A small self-supervised image encoder, trained from scratch.
Data: 195000 training examples, 2.0 epochs.
Rows from block 10 of a small self-supervised image encoder, named by matrix and row number. Rows with one number belong to one channel. Each number is 200 + 40 x the weight over its row's rms, rounded and kept within 0 to 999. All counts start at 0.
After each channel's rows are labels from the 100 images, of 14976, where the channel reaches its highest value: "strongest on" is what is common among them. Only what is clearly more common there than usual is listed. The data: photos of arthropod specimens (BIOSCAN-5M). In brackets: how many of the 100, against the usual share in percent.
# convs1: 3x3 conv (model.blocks.10.convs.1.weight, 112x112x3x3, each kernel summed), inputs 0-111
# convs2: expand pointwise conv (model.blocks.10.convs.2.weight, 448x112x1x1, transposed), outputs 0-149

convs1.35,250,188,212,250,288,116,202,210,197,230,247,240,219,208,352,272,259,333,299,207,265,252,224,229,217,215,218,223,116,209,168,193,187,212,173,130,150,203,186,222,155,194,177,185,148,187,218,227,192,189,200,243,149,195,205,204,245,203,193,166,212,145,164,195,204,216,201,254,192,217,199,200,176,185,195,196,156,230,250,216,163,186,152,167,215,194,262,189,191,215,174,160,204,175,212,211,144,278,163,128,178,225,164,229,179,155,141,210,210,185,199,173
convs2.35,202,209,179,213,261,220,301,201,202,216,212,277,178,173,215,201,270,148,217,132,253,198,185,115,204,164,215,225,214,198,194,211,326,236,134,147,191,195,187,216,186,245,204,213,177,197,185,168,149,134,113,189,208,246,288,324,192,263,170,191,155,186,190,200,231,176,181,194,195,188,255,224,182,172,202,204,141,228,187,200,169,198,183,214,239,209,208,264,305,196,183,206,206,213,219,80,199,189,167,208,243,249,170,216,216,203,203,207,256,206,205,216,212,154,184,195,235,181,195,232,278,179,196,179,157,207,199,209,203,315,281,246,259,200,186,206,252,193,191,172,61,190,190,182,305,212,198,129,267,192
strongest on: order Hymenoptera (42 vs 20.5)

convs1.56,261,178,298,291,265,213,181,222,167,197,183,219,150,132,69,236,220,141,198,249,191,193,205,222,199,227,193,195,255,205,188,222,223,205,152,187,217,141,216,172,238,187,197,160,144,181,182,191,197,268,211,220,197,228,193,227,192,213,206,173,96,162,167,201,236,234,231,299,278,150,191,256,258,204,170,184,168,177,233,198,161,173,133,177,253,206,162,166,190,229,200,126,156,179,253,282,222,138,217,210,192,196,190,227,207,141,245,236,186,183,206,171
convs2.56,162,214,185,205,191,255,198,198,248,209,239,170,143,270,129,186,200,148,192,124,206,179,212,191,192,224,201,187,231,214,204,209,232,144,223,111,207,246,205,289,186,176,133,290,236,202,171,209,153,193,161,216,121,202,244,268,202,158,197,237,160,166,194,193,147,217,192,201,299,214,116,269,196,231,195,178,259,291,200,200,138,186,224,195,198,262,241,181,119,212,147,208,198,168,234,86,176,142,252,199,200,235,174,203,216,174,156,194,243,199,194,201,223,183,198,163,174,205,220,63,74,164,202,220,235,185,113,169,169,233,200,166,186,196,213,179,321,195,197,188,154,126,165,202,129,230,212,199,222,264
strongest on: order Hemiptera (32 vs 11.3); class Arachnida (30 vs 4)

convs1.8,191,203,260,198,228,199,288,197,171,193,178,168,247,225,271,255,188,206,139,222,198,190,204,230,229,194,154,197,306,229,254,238,227,181,159,157,167,160,231,212,226,157,212,192,139,234,232,206,203,231,195,196,240,193,206,225,197,229,177,151,163,172,143,160,136,160,142,166,209,145,194,175,162,198,180,182,153,156,159,214,156,210,234,125,262,209,176,199,152,149,210,326,234,145,173,173,370,189,207,203,209,150,211,177,177,173,201,187,195,155,198,195
convs2.8,107,207,246,208,196,305,217,177,242,212,231,161,219,239,261,250,119,238,214,111,238,196,203,204,215,201,208,198,199,197,201,194,244,250,201,195,202,208,200,172,253,268,228,168,190,206,147,207,241,172,139,181,261,229,99,220,243,206,206,229,180,187,199,215,188,174,214,209,173,227,255,220,203,217,210,169,171,162,249,234,194,201,149,122,205,189,107,202,250,212,247,206,211,150,164,157,173,222,193,204,184,118,176,218,206,207,159,220,167,212,208,207,338,230,179,174,177,207,207,136,139,223,190,208,211,214,241,235,248,214,326,246,236,207,181,171,26,192,195,192,120,159,175,199,169,182,179,224,145,203
strongest on: order Hymenoptera (47 vs 20.5)

convs1.66,135,223,175,164,175,201,191,188,160,259,222,186,221,253,166,293,177,214,191,189,174,119,136,165,203,173,205,162,306,194,190,248,224,261,180,208,155,169,163,230,207,220,161,182,178,206,180,158,253,274,218,211,177,223,247,244,144,193,188,188,159,194,246,305,196,250,178,256,214,186,200,122,190,165,146,192,186,251,325,181,216,215,226,182,199,220,255,209,171,158,244,221,226,224,174,175,287,153,173,188,193,221,171,210,217,295,189,267,223,206,176,219
convs2.66,173,175,130,195,199,209,210,141,208,200,223,142,205,175,125,190,133,189,185,165,167,202,191,237,203,209,199,185,242,232,215,90,178,231,202,185,207,264,234,283,218,244,219,312,215,207,204,239,256,215,149,215,254,182,184,271,252,129,185,148,226,213,214,213,228,206,201,205,206,205,262,255,209,236,213,210,266,246,164,214,132,221,201,215,202,190,281,238,242,222,188,173,195,214,208,212,146,191,210,198,229,166,188,195,203,191,232,163,239,196,190,184,190,137,232,210,280,179,210,207,196,208,204,232,237,210,154,202,246,189,100,302,186,185,195,176,217,207,206,253,237,292,179,208,215,241,216,222,203,174
strongest on: class Arachnida (37 vs 4); order Trombidiformes (31 vs 1.4)

convs1.4,237,200,250,216,235,287,303,170,161,263,189,274,116,235,282,296,206,163,123,197,181,179,212,153,154,207,200,237,284,267,215,174,165,181,190,191,209,184,196,175,234,243,192,235,171,193,230,206,254,185,236,201,260,201,252,234,153,165,165,150,146,184,134,197,187,191,167,199,231,253,232,167,218,218,166,194,236,270,194,217,150,182,178,217,219,192,253,147,110,173,107,218,243,144,190,180,185,219,224,194,187,207,164,225,240,250,189,219,227,198,219,208
convs2.4,183,216,189,198,119,195,176,152,190,195,221,239,269,244,196,163,159,187,212,210,200,225,232,235,210,200,205,199,140,185,191,273,176,296,242,257,190,172,191,252,181,170,217,162,209,198,193,237,109,190,145,217,212,202,127,309,155,146,173,249,194,209,190,199,182,193,205,202,180,202,181,234,204,178,199,225,106,244,199,238,127,208,262,188,160,174,213,196,265,209,266,184,187,159,154,292,207,189,194,196,218,214,264,189,195,192,218,197,267,182,169,188,226,249,205,217,190,167,193,188,119,165,197,207,179,196,102,164,205,255,215,262,261,224,204,238,83,200,203,140,184,127,234,204,191,193,195,166,187,176
strongest on: order Coleoptera (45 vs 16.8)

convs1.89,191,141,188,205,163,123,127,154,159,236,226,184,197,149,204,177,220,228,236,146,225,195,185,183,188,206,243,159,199,97,185,260,170,171,170,207,185,211,169,237,172,189,275,248,222,229,137,201,196,195,207,191,239,212,217,198,186,183,174,173,169,167,181,209,191,179,214,230,234,110,203,304,270,221,268,205,303,171,162,217,207,229,159,123,105,180,159,138,212,115,213,184,169,177,197,218,199,195,218,280,176,213,199,203,210,179,289,216,205,119,234,173
convs2.89,281,196,164,197,188,254,196,210,177,190,136,171,161,248,255,263,260,143,201,208,223,84,219,142,191,140,200,193,219,198,213,210,179,247,240,210,202,211,170,91,173,235,237,221,190,200,200,166,167,239,213,214,208,226,222,202,337,226,178,201,190,165,207,201,197,236,203,195,229,225,230,165,209,205,185,218,288,364,177,250,74,205,263,196,256,185,42,201,188,195,127,172,203,222,229,146,187,183,187,201,191,204,176,196,205,209,137,173,389,204,184,206,249,196,202,207,225,199,207,251,148,149,201,222,193,192,296,186,247,189,178,107,245,197,203,243,104,199,199,116,188,176,157,196,186,221,193,187,225,139
strongest on: order Hymenoptera (51 vs 20.5)

convs1.86,231,204,219,220,205,119,184,251,255,159,235,150,181,246,240,152,236,237,265,254,233,192,174,194,142,208,161,206,236,172,183,167,184,236,201,215,201,197,246,135,193,196,153,176,181,184,179,175,212,260,296,179,278,220,221,207,194,296,242,273,239,231,334,238,185,203,197,204,268,155,191,232,257,218,164,188,171,174,179,236,134,158,191,208,156,193,154,212,124,200,215,129,181,209,259,249,172,193,235,195,204,193,136,189,233,203,210,198,158,124,239,167
convs2.86,201,214,229,208,136,263,228,212,137,208,236,205,222,244,155,132,259,114,203,185,172,162,222,175,197,263,210,195,236,217,195,199,244,54,202,159,208,171,195,266,246,260,213,237,234,208,229,178,193,144,215,188,234,160,208,209,173,258,187,168,154,174,206,194,169,207,194,199,233,179,225,302,194,239,195,204,112,113,241,219,151,199,227,175,90,149,204,321,239,198,206,199,206,254,212,225,229,222,187,205,124,222,170,195,207,197,218,199,238,199,194,190,276,225,205,197,187,200,170,217,243,197,204,185,194,192,161,175,145,210,272,115,250,197,214,213,109,202,201,176,173,160,236,197,210,311,185,119,166,211
strongest on: order Hymenoptera (48 vs 20.5)

convs1.95,142,172,159,184,194,125,219,203,235,203,239,221,144,145,185,255,184,244,221,165,228,193,252,236,225,186,274,182,222,187,192,172,226,188,208,238,221,229,211,180,185,245,207,222,234,175,248,188,269,160,165,189,132,172,180,192,235,249,227,192,248,235,218,155,168,170,97,136,94,132,203,153,141,201,173,200,190,277,252,260,171,198,232,310,251,216,289,217,250,201,145,209,199,222,148,150,159,236,222,195,230,217,215,241,230,259,176,174,188,232,201,240
convs2.95,154,200,159,197,182,177,237,134,147,201,249,117,207,211,178,301,192,205,194,195,201,286,175,220,191,189,197,193,160,218,194,161,108,281,216,240,192,185,211,224,204,114,236,198,190,197,183,212,280,252,189,197,279,101,140,183,249,254,195,220,293,219,194,194,209,185,199,199,155,231,268,106,193,211,194,180,161,209,182,173,206,191,205,210,270,151,311,288,186,217,221,202,200,185,148,360,189,144,207,203,154,190,239,202,201,208,143,205,193,197,214,198,306,161,185,199,199,197,201,274,252,221,205,193,214,172,285,208,233,175,331,112,162,200,182,186,108,194,193,209,183,227,237,209,222,207,208,199,259,232
strongest on: class Arachnida (34 vs 4); order Trombidiformes (29 vs 1.4)

convs1.13,184,242,171,204,222,180,184,102,102,268,163,231,173,74,210,308,122,175,103,146,179,209,146,206,165,215,210,205,196,167,223,166,195,217,257,190,180,223,165,243,178,209,187,201,191,193,187,181,183,168,193,265,160,226,182,208,205,216,276,216,180,190,237,177,165,179,183,180,165,190,220,181,212,200,196,209,259,204,265,178,220,221,138,183,104,194,232,259,242,217,177,122,174,175,167,184,163,161,196,246,204,251,167,182,175,218,211,239,297,199,238,249
convs2.13,187,185,234,200,198,132,253,196,190,193,203,57,227,149,121,222,263,264,200,215,172,223,216,228,219,150,191,204,233,202,200,246,229,204,157,159,197,214,213,261,205,212,215,213,184,188,202,162,149,253,198,219,211,180,238,237,273,279,204,205,241,197,188,198,172,169,191,190,208,186,190,217,196,198,198,186,267,286,200,183,119,201,167,155,210,181,298,194,208,206,198,223,201,134,164,285,179,215,218,204,125,197,355,204,199,197,221,215,227,199,212,203,123,134,191,201,201,176,174,232,191,217,198,221,206,198,138,210,132,213,303,265,190,194,193,188,229,201,200,167,166,232,150,199,258,272,195,137,218,165
strongest on: class Arachnida (33 vs 4); order Trombidiformes (32 vs 1.4)

convs1.63,137,218,223,222,225,256,167,197,185,259,213,202,194,277,139,146,167,145,218,196,201,174,187,191,173,198,204,156,312,225,250,240,289,221,185,216,208,188,178,217,200,181,228,186,139,185,238,170,199,292,207,183,213,202,139,287,184,195,195,182,170,248,181,184,149,224,125,232,157,160,179,142,152,232,207,182,201,144,130,197,173,181,208,118,145,205,101,186,232,157,267,237,215,207,171,203,314,179,120,192,202,186,181,211,172,167,185,211,240,203,175,177
convs2.63,193,210,229,224,207,318,293,176,255,223,178,223,238,194,140,197,178,180,225,162,208,210,219,107,220,267,242,202,196,182,174,196,171,217,142,192,183,159,175,145,203,338,161,195,169,167,208,202,160,117,166,160,180,218,221,110,185,283,200,175,188,206,193,197,170,180,185,207,87,194,251,164,205,199,205,186,79,256,193,191,187,196,214,140,203,199,198,179,178,230,239,190,208,122,281,185,230,171,196,208,201,213,255,205,216,188,197,211,239,210,214,201,154,204,181,169,259,152,177,76,200,196,197,158,160,186,209,181,198,137,227,232,263,221,180,201,296,195,192,257,255,214,182,184,131,210,203,148,186,182
strongest on: class Arachnida (27 vs 4)

convs1.38,243,185,162,186,144,162,202,242,207,237,277,307,214,255,150,234,184,178,196,161,228,181,202,189,269,247,197,221,226,158,147,222,170,230,149,212,233,263,212,199,114,216,210,256,265,147,219,206,243,147,144,185,170,184,212,214,259,198,154,217,194,221,176,202,164,222,31,217,164,216,203,221,211,202,235,232,231,250,194,235,214,231,180,159,204,207,257,143,198,245,209,203,147,146,166,123,207,206,173,211,209,241,235,217,218,266,151,211,233,227,219,264
convs2.38,235,196,206,199,203,113,196,57,194,195,168,211,203,219,151,269,171,248,204,406,211,202,235,208,198,182,198,202,211,222,203,205,194,321,215,349,208,173,199,177,199,153,168,104,225,226,187,213,246,268,260,192,267,234,127,209,229,233,209,201,182,204,200,195,188,211,164,189,146,198,197,146,188,165,199,210,256,244,254,199,263,191,212,131,188,163,279,244,187,203,171,202,203,155,180,350,208,139,196,200,228,190,195,204,208,219,187,215,242,204,208,209,100,240,229,184,118,188,195,238,119,217,208,221,217,214,293,206,297,243,154,147,257,229,202,204,177,208,204,226,237,221,181,200,136,189,189,208,243,196
strongest on: class Arachnida (34 vs 4); order Trombidiformes (28 vs 1.4)