A small self-supervised image encoder, trained from scratch: arch resnet_bottleneck.
Rows from block 12 of a small self-supervised image encoder, named by matrix and row number. Rows with one number belong to one channel. Each number is 500 + 50 x the weight over its row's rms, rounded and kept within 0 to 999. All counts start at 0. Numbers have three digits each.
After each channel's rows are labels from the 100 images, of 14976, where the channel reaches its highest value: "top examples" is what is common among them. Only what is clearly more common there than usual is listed. The data: photos of arthropod specimens (BIOSCAN-5M).
# convs1: 3x3 conv, stride 2 (model.blocks.12.convs.1.weight, 192x192x3x3, each kernel summed), inputs 0-191
# convs2: expand pointwise conv (model.blocks.12.convs.2.weight, 784x192x1x1, transposed), outputs 0-130

convs1.161:494527523479452517317457548486492442481452443480468475453528434493448447564587449474454457505516527485470492495515427511503463470492565494541515493471547494462510507475433383441430458451413595621488519518492479548505496449534562459498514489481455542505482483430623506491516566522349489459552450478440516525518512562564488435479537470478489566532479566532489526533530511496495517442435455551478508520548315595465426494440512568453501534505489546553559624452351479494386512459505493489495497523493534524441547441502489454484612456431498582436479450531561573528466521532476519475
convs2.161:512566508507441523524603521518463570503330577503474471490469536480517585456506532429508493474565510254512507500519481458506533526475481544602471568551559492495510445534461529435516543484358530559423471501433565483472530487444491531585535546440464508565553496620477456489589498518446589451479471528436441473508618494545486506399494504464480510424549526445548537508528571488503510464428466487497
top examples: order Hymenoptera

convs1.170:540481526551516490502540492494495420517474493549459496546411501505513543496509494467502487437571561521484511629529559478564466505460462538494471457508442423509471481483436754490514548487518565426523503498555541453504433599508496544540420483480450455452454547487430532463506493559506496564516466489468448507491472447410536486452465501497370464521484540585466453519464473522479432494512550433446420471524444537494523493500511475552542512519465455476401545497496528531554468506497580512467499462502792540522562568519494473492515450500471409530494494500518552460511494518431478592
convs2.170:557443378504493514537429553497483540486531491500446503494513546499471491511478470479462512482391481437487488477716444415469456516464451533473493543526375546513536607383632475569498425554533547501545526546615458573565541518517479525432547570487534522484637543608476543465475554505550503520526455579589464455492527517507487540486500484453578505440476478575478479521480467481536540523592490464568
top examples: order Coleoptera

convs1.104:427519490404438512461448542494537481534440603556488452521571497478413555477604421487531654486429425452431539460499489448496458467520518562530535466506455540467546465507457506508453472611498485570487478540626501551536440464578540375434515615507457528555494464572387511504465481454559467566493475504464492492515482481526487502531540509453624534546452406556505517489566468496457512491503438516440504499455395536539469531517537591450484475538558531574667470527474539576523468435506465460532413478465493469529502501465434457499552522512566604435478489463475549507565510517518454542
convs2.104:510498552498508484534356498492499493510356486491589451499541489478510542476505553482515504517528508364516503516370557585514517490486457445542478558503562509465518471562347499510496536519461516397547524563593546494513494520491503495464494525526539524553523485473470531493327507515463521528507542445587365284436526503497513497633508494532506509468565485588504520514479495549537529400435491446522
top examples: order Hemiptera

convs1.10:499513474521498499437544430494439591511561443463502509440571512468528463537525489501521415404460574499478425496493504484542467538519428533533467462443444521463497537518390586563523487477478542533533509460480471521558551479420626500496463624496503470527427529581488486453517514447440465536364497465467539472527494587622518463504499501535450530491464461554550492533523539414467425402522538505445484565568512534471540490513501488522500505558510622507560460486391313406536568532542512435403534489447598436511458488564438451474529501552473445526431519532556472454526541514499440588
convs2.10:498428401508562498493322561462508445494346506527490509496595501460497572499496593449504480503600493501470489502539515626498508480554527447480432536510441516582513469526398521559486392509538458576551505543542579524516508478505463467604523546501517441545722515529530504485533523472462488512511486512490446484432535499499445530522502533537562510606560489549513503441526553479451533488610416490457
top examples: order Hymenoptera; family Trichogrammatidae

convs1.71:569525511526517565385546459533543514544523432526458448496441472467484515466464595525464417491510532547460550449401544459427486477465497471508445439461502522512470523487428385575503502451549503495515503495515536493638488567439530487529476468568498539546481490606552525633502443518534551545552561545507528549517499574503507541530524486510632499515512505488551506534564460404463535584568545489530572534461506501545535444633533637430496489524517407595438470640450488517515527493506514437429410532489474536518506498515566493575459529552610367529465500507484552531535501520539489559
convs2.71:576455563506495516520574497511493417503292524496550511500369497523501480438495502547492483391563499497440512500549480421505475490514507396518531500502530492667466348572437468482505509461346527413467501510449527520411467469494518470516441517578503507499480490488520493566486502483502569507507480528531421686499368509540489548469500500499516498528527507543575492524567456527459481533606480466525
top examples: class Arachnida; order Trombidiformes

convs1.132:460509515502484550561524487472446496509479482448493488468607513501543475556550532573471427485523418407452453614549533497512519481522504453476513473462479511518538487525438574505472486574550507565564509511506517539547467602451566582499436661479530556547499530641556436482502523447526437522601524504471460531502507527511482451550375511539447555551482508485524508477424515522524507491487503465453520576549575607493515603498509509524523485521561692437474460552361449556512539504520573489483430568525572499497495476576538486463487428469393531458462532501416616495457490538484474453
convs2.132:466434630510512489480466446501528500500499489506422465495550505435490548528497491384497493466533503423487492503547512603493514475531448440502367460464514542369553500485423473573514495529450509394482519551391620501501523498537529504408531540541533564532566510495496484400404507512403526520523510500428497561537441480493509507478491527503490488551500495468527493481495491512416435585495488487403
top examples: order Hemiptera

convs1.98:479511494489589515406558597413482500458628445542507427476414530517511454570556544528539497603565668488605643463493444526519494482549396523517502506464438557442546528537512466492489445434412516525476441460486467479546455609445488478497405429482456503499468468531517541562504515437432555489494555478500439481481489515496508492547469488528490507569495376530531527474438533427527533570503530589594588497515487503485473566584542465467471517478501558493508412597477439545503437413507488500480412520470509491458416484435486495565592434515522432510469483461471566521562497538544525510
convs2.98:513536469493562484504530439478468357487415551456502474480608539464496488516497501468495493461562502474422500484464474574502479485466428449520537439488400503375501504495433438440472599537503517491526504539428434511486517546568558519423516518491504507491574474491590489505531518503510513465515530642486485539487401519493526484487510511500497513468481549511566492510495463490514512517457504515566
top examples: class Arachnida

convs1.5:503499508468450531532550464534461458519457552514476478460414502444476499492545520646434440564485558487566627580445488502489520523582466573500536522465557541492564435493533479455533515423525475573460477476523485509526551529419665434466489476560495444489478469637574541539466335425543584415442520538395495454468453478544486462522510498492385504555533454566562463531551512497466529465505586479496617491494459521490486497540593485475434543538605556465503434461471477508507545454500558449514580477484465429484480498482445494509458456568534559544447488502513564491618482471507553485
convs2.5:514582386505539494597523420464411495496424470491545511491512536471497494464492468600496499490541491585525503503605602533490504468522460428710434517467396467435500449461504507459474542503441467351491483505432547472521441491463494491583529487458484471454623487473473513516305477489367482494478551549428476467510492503468478519547502529527536500505521484545510535511448451505430524548543385449469
top examples: order Hemiptera; class Arachnida; family Aleyrodidae

convs1.172:428540507446503512476487453527527466443574549495462563590654504563550516445519456498565459441409481431477462504552498440496455580483486454526491482513494462453515501543564504449491484410529482561524493481479564502425425422472570616526535574515610541565465467496465460464506472573467484509594540505509437481498541477461479530525493511522510498584493586532495506461493509494524486434517523536557563460344375486423539580440537462518519412470473564479479476582431545477523487505526422479615526437519424418576401450456402483533387583552493528533455525489487566471433510498508473470
convs2.172:510512538498467490494635492522365518504545486515405701503509540516503445552503529403505528490368492509523498524541480499501493536476510592429590512453437496588500488573459504498493536506453493524576464603483497479401490474474533416525485419568490538455580464399457487587360475506487445499523524431551402401460732472562495537452499532554557500509452490459489515485480475489527492501482489453416
top examples: order Hemiptera

convs1.108:499530492518509494513472626513401505546488470439476575470497525555521519494590422533547433468466552487496498521507462502507481462478481558489485491521498483449536469564459603573486479442476436485472467521431488535434512429564544458472497597503514513537516504482515503522539538515516531606457482505524405499517497501523533547479439451528472491537474420557448478534527540489491458528464468522469416544590605537385462759479540491589493489526543539514541436521539400439549539513498588475593505480504595374501470491494486495471563493484546655517552478429515537480437491602474520425
convs2.108:517554568506504486436374505516491448491509484517458441491516505499505490545494499543495495511558489476562498490512492546494525546521501468536567527513528534321532571549581483567452413514461513484505501332640592467498500492467516459534468476512501507505479491416583503446473497512556500513500571398452466501468459520511484542605504527477507508442561499493509497492476509524395467499394500524550
top examples: order Hymenoptera

convs1.142:471506500481488524585515582464499503465532556461531488424457482550441519448454550507476453462460486458481480501513495486383510526538550329449484492361517465475501532505458604535509419590515559545463484514576479493462475559492668495439567421543551472408536501434431468551527516478535478422535530566403387511516480518521523483489475451455578480510492404497499470468448505512469563549472431439485642474487483481500489419576545584459489493461458449535505555425388538479475523488471455560492440513544468497497609501395503521413508563540472395509504537536453485547461491465484489477
convs2.142:499458538518412511498496376513416530507483610489475551517494528504500485610507459447505500346487514418472509519477693427508501462463455558574541553527513495547517596568643481520535519472576475529460462541557471490522489472520529534413470531612470583539468534598520505463474513435431430459500507605433614459470546456474463488599497457509441499359446504503544484525530510503487467476445473531496
top examples: order Coleoptera

convs1.102:465496497487416444399443558466530438532513479405485593545367474497476507422528476508399432537572511418520535538534548474526575508469669525482449542600563515417524496518525649587500497451438470559521504525414512529473443507478490483457481431504509557484497537631463510482506454543529532411560488477427526509499493513427485511562475468506433512395519534444502479540391500570458546512497479456464516542536516560538483628490390472487489531504463503486447480530352440546590567555515605483588507528465574519517495475493519468539494532487490570482476496506501516501535497520494458507
convs2.102:540372561486518475390380499509479553494456385476500484499523528494506501539493513587498500513535502613502493494464462500500484520521534516479437417473454477569526321442359553407512484442591537458588523593458506526452487498501478477546417510362525519542530514491430524537444510511443430536502515476534592520414529512431469540556493451467519503486465520465539522479478462510556464554444472508421
top examples: order Hemiptera

convs1.16:465480518522425441475451475491554448600516436438467449515465478457473526488569471586539493485529500527558535566412411465453465462508500463498506489520501482417471505464490528485460478456521605472545514523379497575473515728494553495512416526504403470444523451556527527513506499538538471469465566487503491498479519658615555441459572465504441595515469590521498496448520441543440483526497515471431452498545448454516458541526498567457495422518533612427510373427479476542537561432469563434524451504453528422494474504448501473488587474554486435510535459475457575521484491537454536429
convs2.16:532478474486505464512587513499435416490590456523502562495369463486496465526490492589492497557707504458528496503464563603496515500463477446547400300550577515537496419515537502436534551493442428393399468456445376490461449464402473477419536575458465503534452529519500493446449489438431450451490517500515495424454479501530570494408514512483536523478591550488499558511521513518547497488425504542484
top examples: class Arachnida

convs1.35:488492479480441450509441442488439482427490562602469489434606516497499492477598564585513492520420468455476416540504554506461445503520527514503523461588454491503502474517490361440529510547522522581482539540657513481458500472503531450486476473492497485498534530530467522518468633542417450574626492525451433518505509423543504432472465528514492451534523371498522550512604487549494432506465430537478470590542475546494489602486484608496529485500554633577617548436496527500402438528521508529450516497520495488472458536532516436473488530435479673503453504501520567480462471447481470508
convs2.35:500509540498427496498428555505490509490376447504427494484471491488484448518496543476497502429476496358511496490568621535501475487489530561563452383490512476485529436474467539509493513505647455534499495484550402492541535487510453437477484501519514512413619512499558531454454498520451553509507512508439545327503520514470503532535491464509497496494476488526520513439497519534478469447351478493523
top examples: order Hemiptera

convs1.112:561471511489512481462451522471509482452603507433548449457543499512542470447545483551523414600575586494478592458503434456491546537524468416530512496476493516514545505619574560510514459523542527555478497512559476481629445570422508495545443467529492473495506460521489552516475413429568483495475480497535559485507515457543481507498487491471431486477481423409543455474376499439526567401548609538590656457540545574533506522550531488503501496513477424496517462520425437396505506464513662485531546461502566493520664506489468467518550561496489554537449465523493524517561545569597500555
convs2.112:539471472505560485485469488554463554494578476489489440504408507514487519490502556536504507501468504605511501492584432474493469505454522511449471625473527494490493433552448519484464402439522474627494497500542471471437459477478454505466503496506497484476567442444373507498423469486301446513474468649635474450507645458502515511474496486514499497431507506582579509479510487474461503422540522555569
top examples: order Coleoptera

convs1.45:509548440491526481502526429499508500761480478463468528507522490515465573455506553487503459503498539599511503546567578462532484533487468466484491490590486536458457522478453512437498513483504702508514506501412447508464483692436539564550520479479364481523465496497538584488487424550442456421508470434522495474473508540578536423493604498500476544514444508458492444510509471525539478523521480498544500546513494470502424469491445516531503519552469455547499454478454528476548472458456530509577426477382464490472575521485632514458507506559523569516546476495610556538540475498476556487
convs2.45:536453541464474469501510575498416461496467562484511569489457485538467406408492450407497482631564483420534478498483437583499507471433466410423542517498612503335512531581524532492555502493556500499477505538533428504496524502526491502455498516565497492442691514486542491562334492498349440502488518427513413616527477525528501549425504508526482527542465515490534502511542516542451477466511503441368
top examples: class Arachnida; order Trombidiformes

convs1.151:579459525519541525345540612548468533411478442574466483487481452507500502591490461552489582538478568476489442510548495471441524573454564582472534471451503471439494477538503415472482455568568482449522510521657496517482579468574504451521519497490465545593475549437430508503494505504436567484500478502482634495472474508465515513510557523493538507496523484462497481549485494514482431529468401498477439554526367594541492452535462695469517497489479506614441623575576481507579536497487466490479417526511556552527514504519484491483486433498535403475510435444478502552481585510506470426
convs2.151:545474464499417511513485562489550514497201543525597472497395492499504483508499478546499503478472500369469497509559476496494518488527554524453578559519470494484507365646496507563466490471460476545541520605465508511572498514510464484511497490588523526492488498526496505431484491437634422517499547401462520522540410516477510477480486454493473505510515508503471506499510463481510502345591524501529
top examples: order Coleoptera

convs1.117:583544555555439505568577602503421589471508476572500473419449522524528511509415502447505539452448527514496492547476483481473488510503550637492501521489413517429460538491435455445481492477516410530498439519667449533368522525466456430439441426509472432485510538488450524512557507462544498590522515464550384538488467523528484498483507486536447478470508480504463477465530553553493499506501475515487493415560465648554520450543524545586444528480478593497505464509541488498544543548538485466619539498507683539489589547620575503460539487524496508547520521518533423463475511525513498614
convs2.117:529418484533470523533533505516549516502377572526492442509454536456537520589495534477484511523587502605558507502499429523493492499564523491475624491560395493431501600806634471516483438499491535540496507464511489523554504485476530494527480448697497474511434503498541506569494507442462447481495443491437557391523428536527463523462504514498534511487499501450519505501541497563449471632478482513507
top examples: order Coleoptera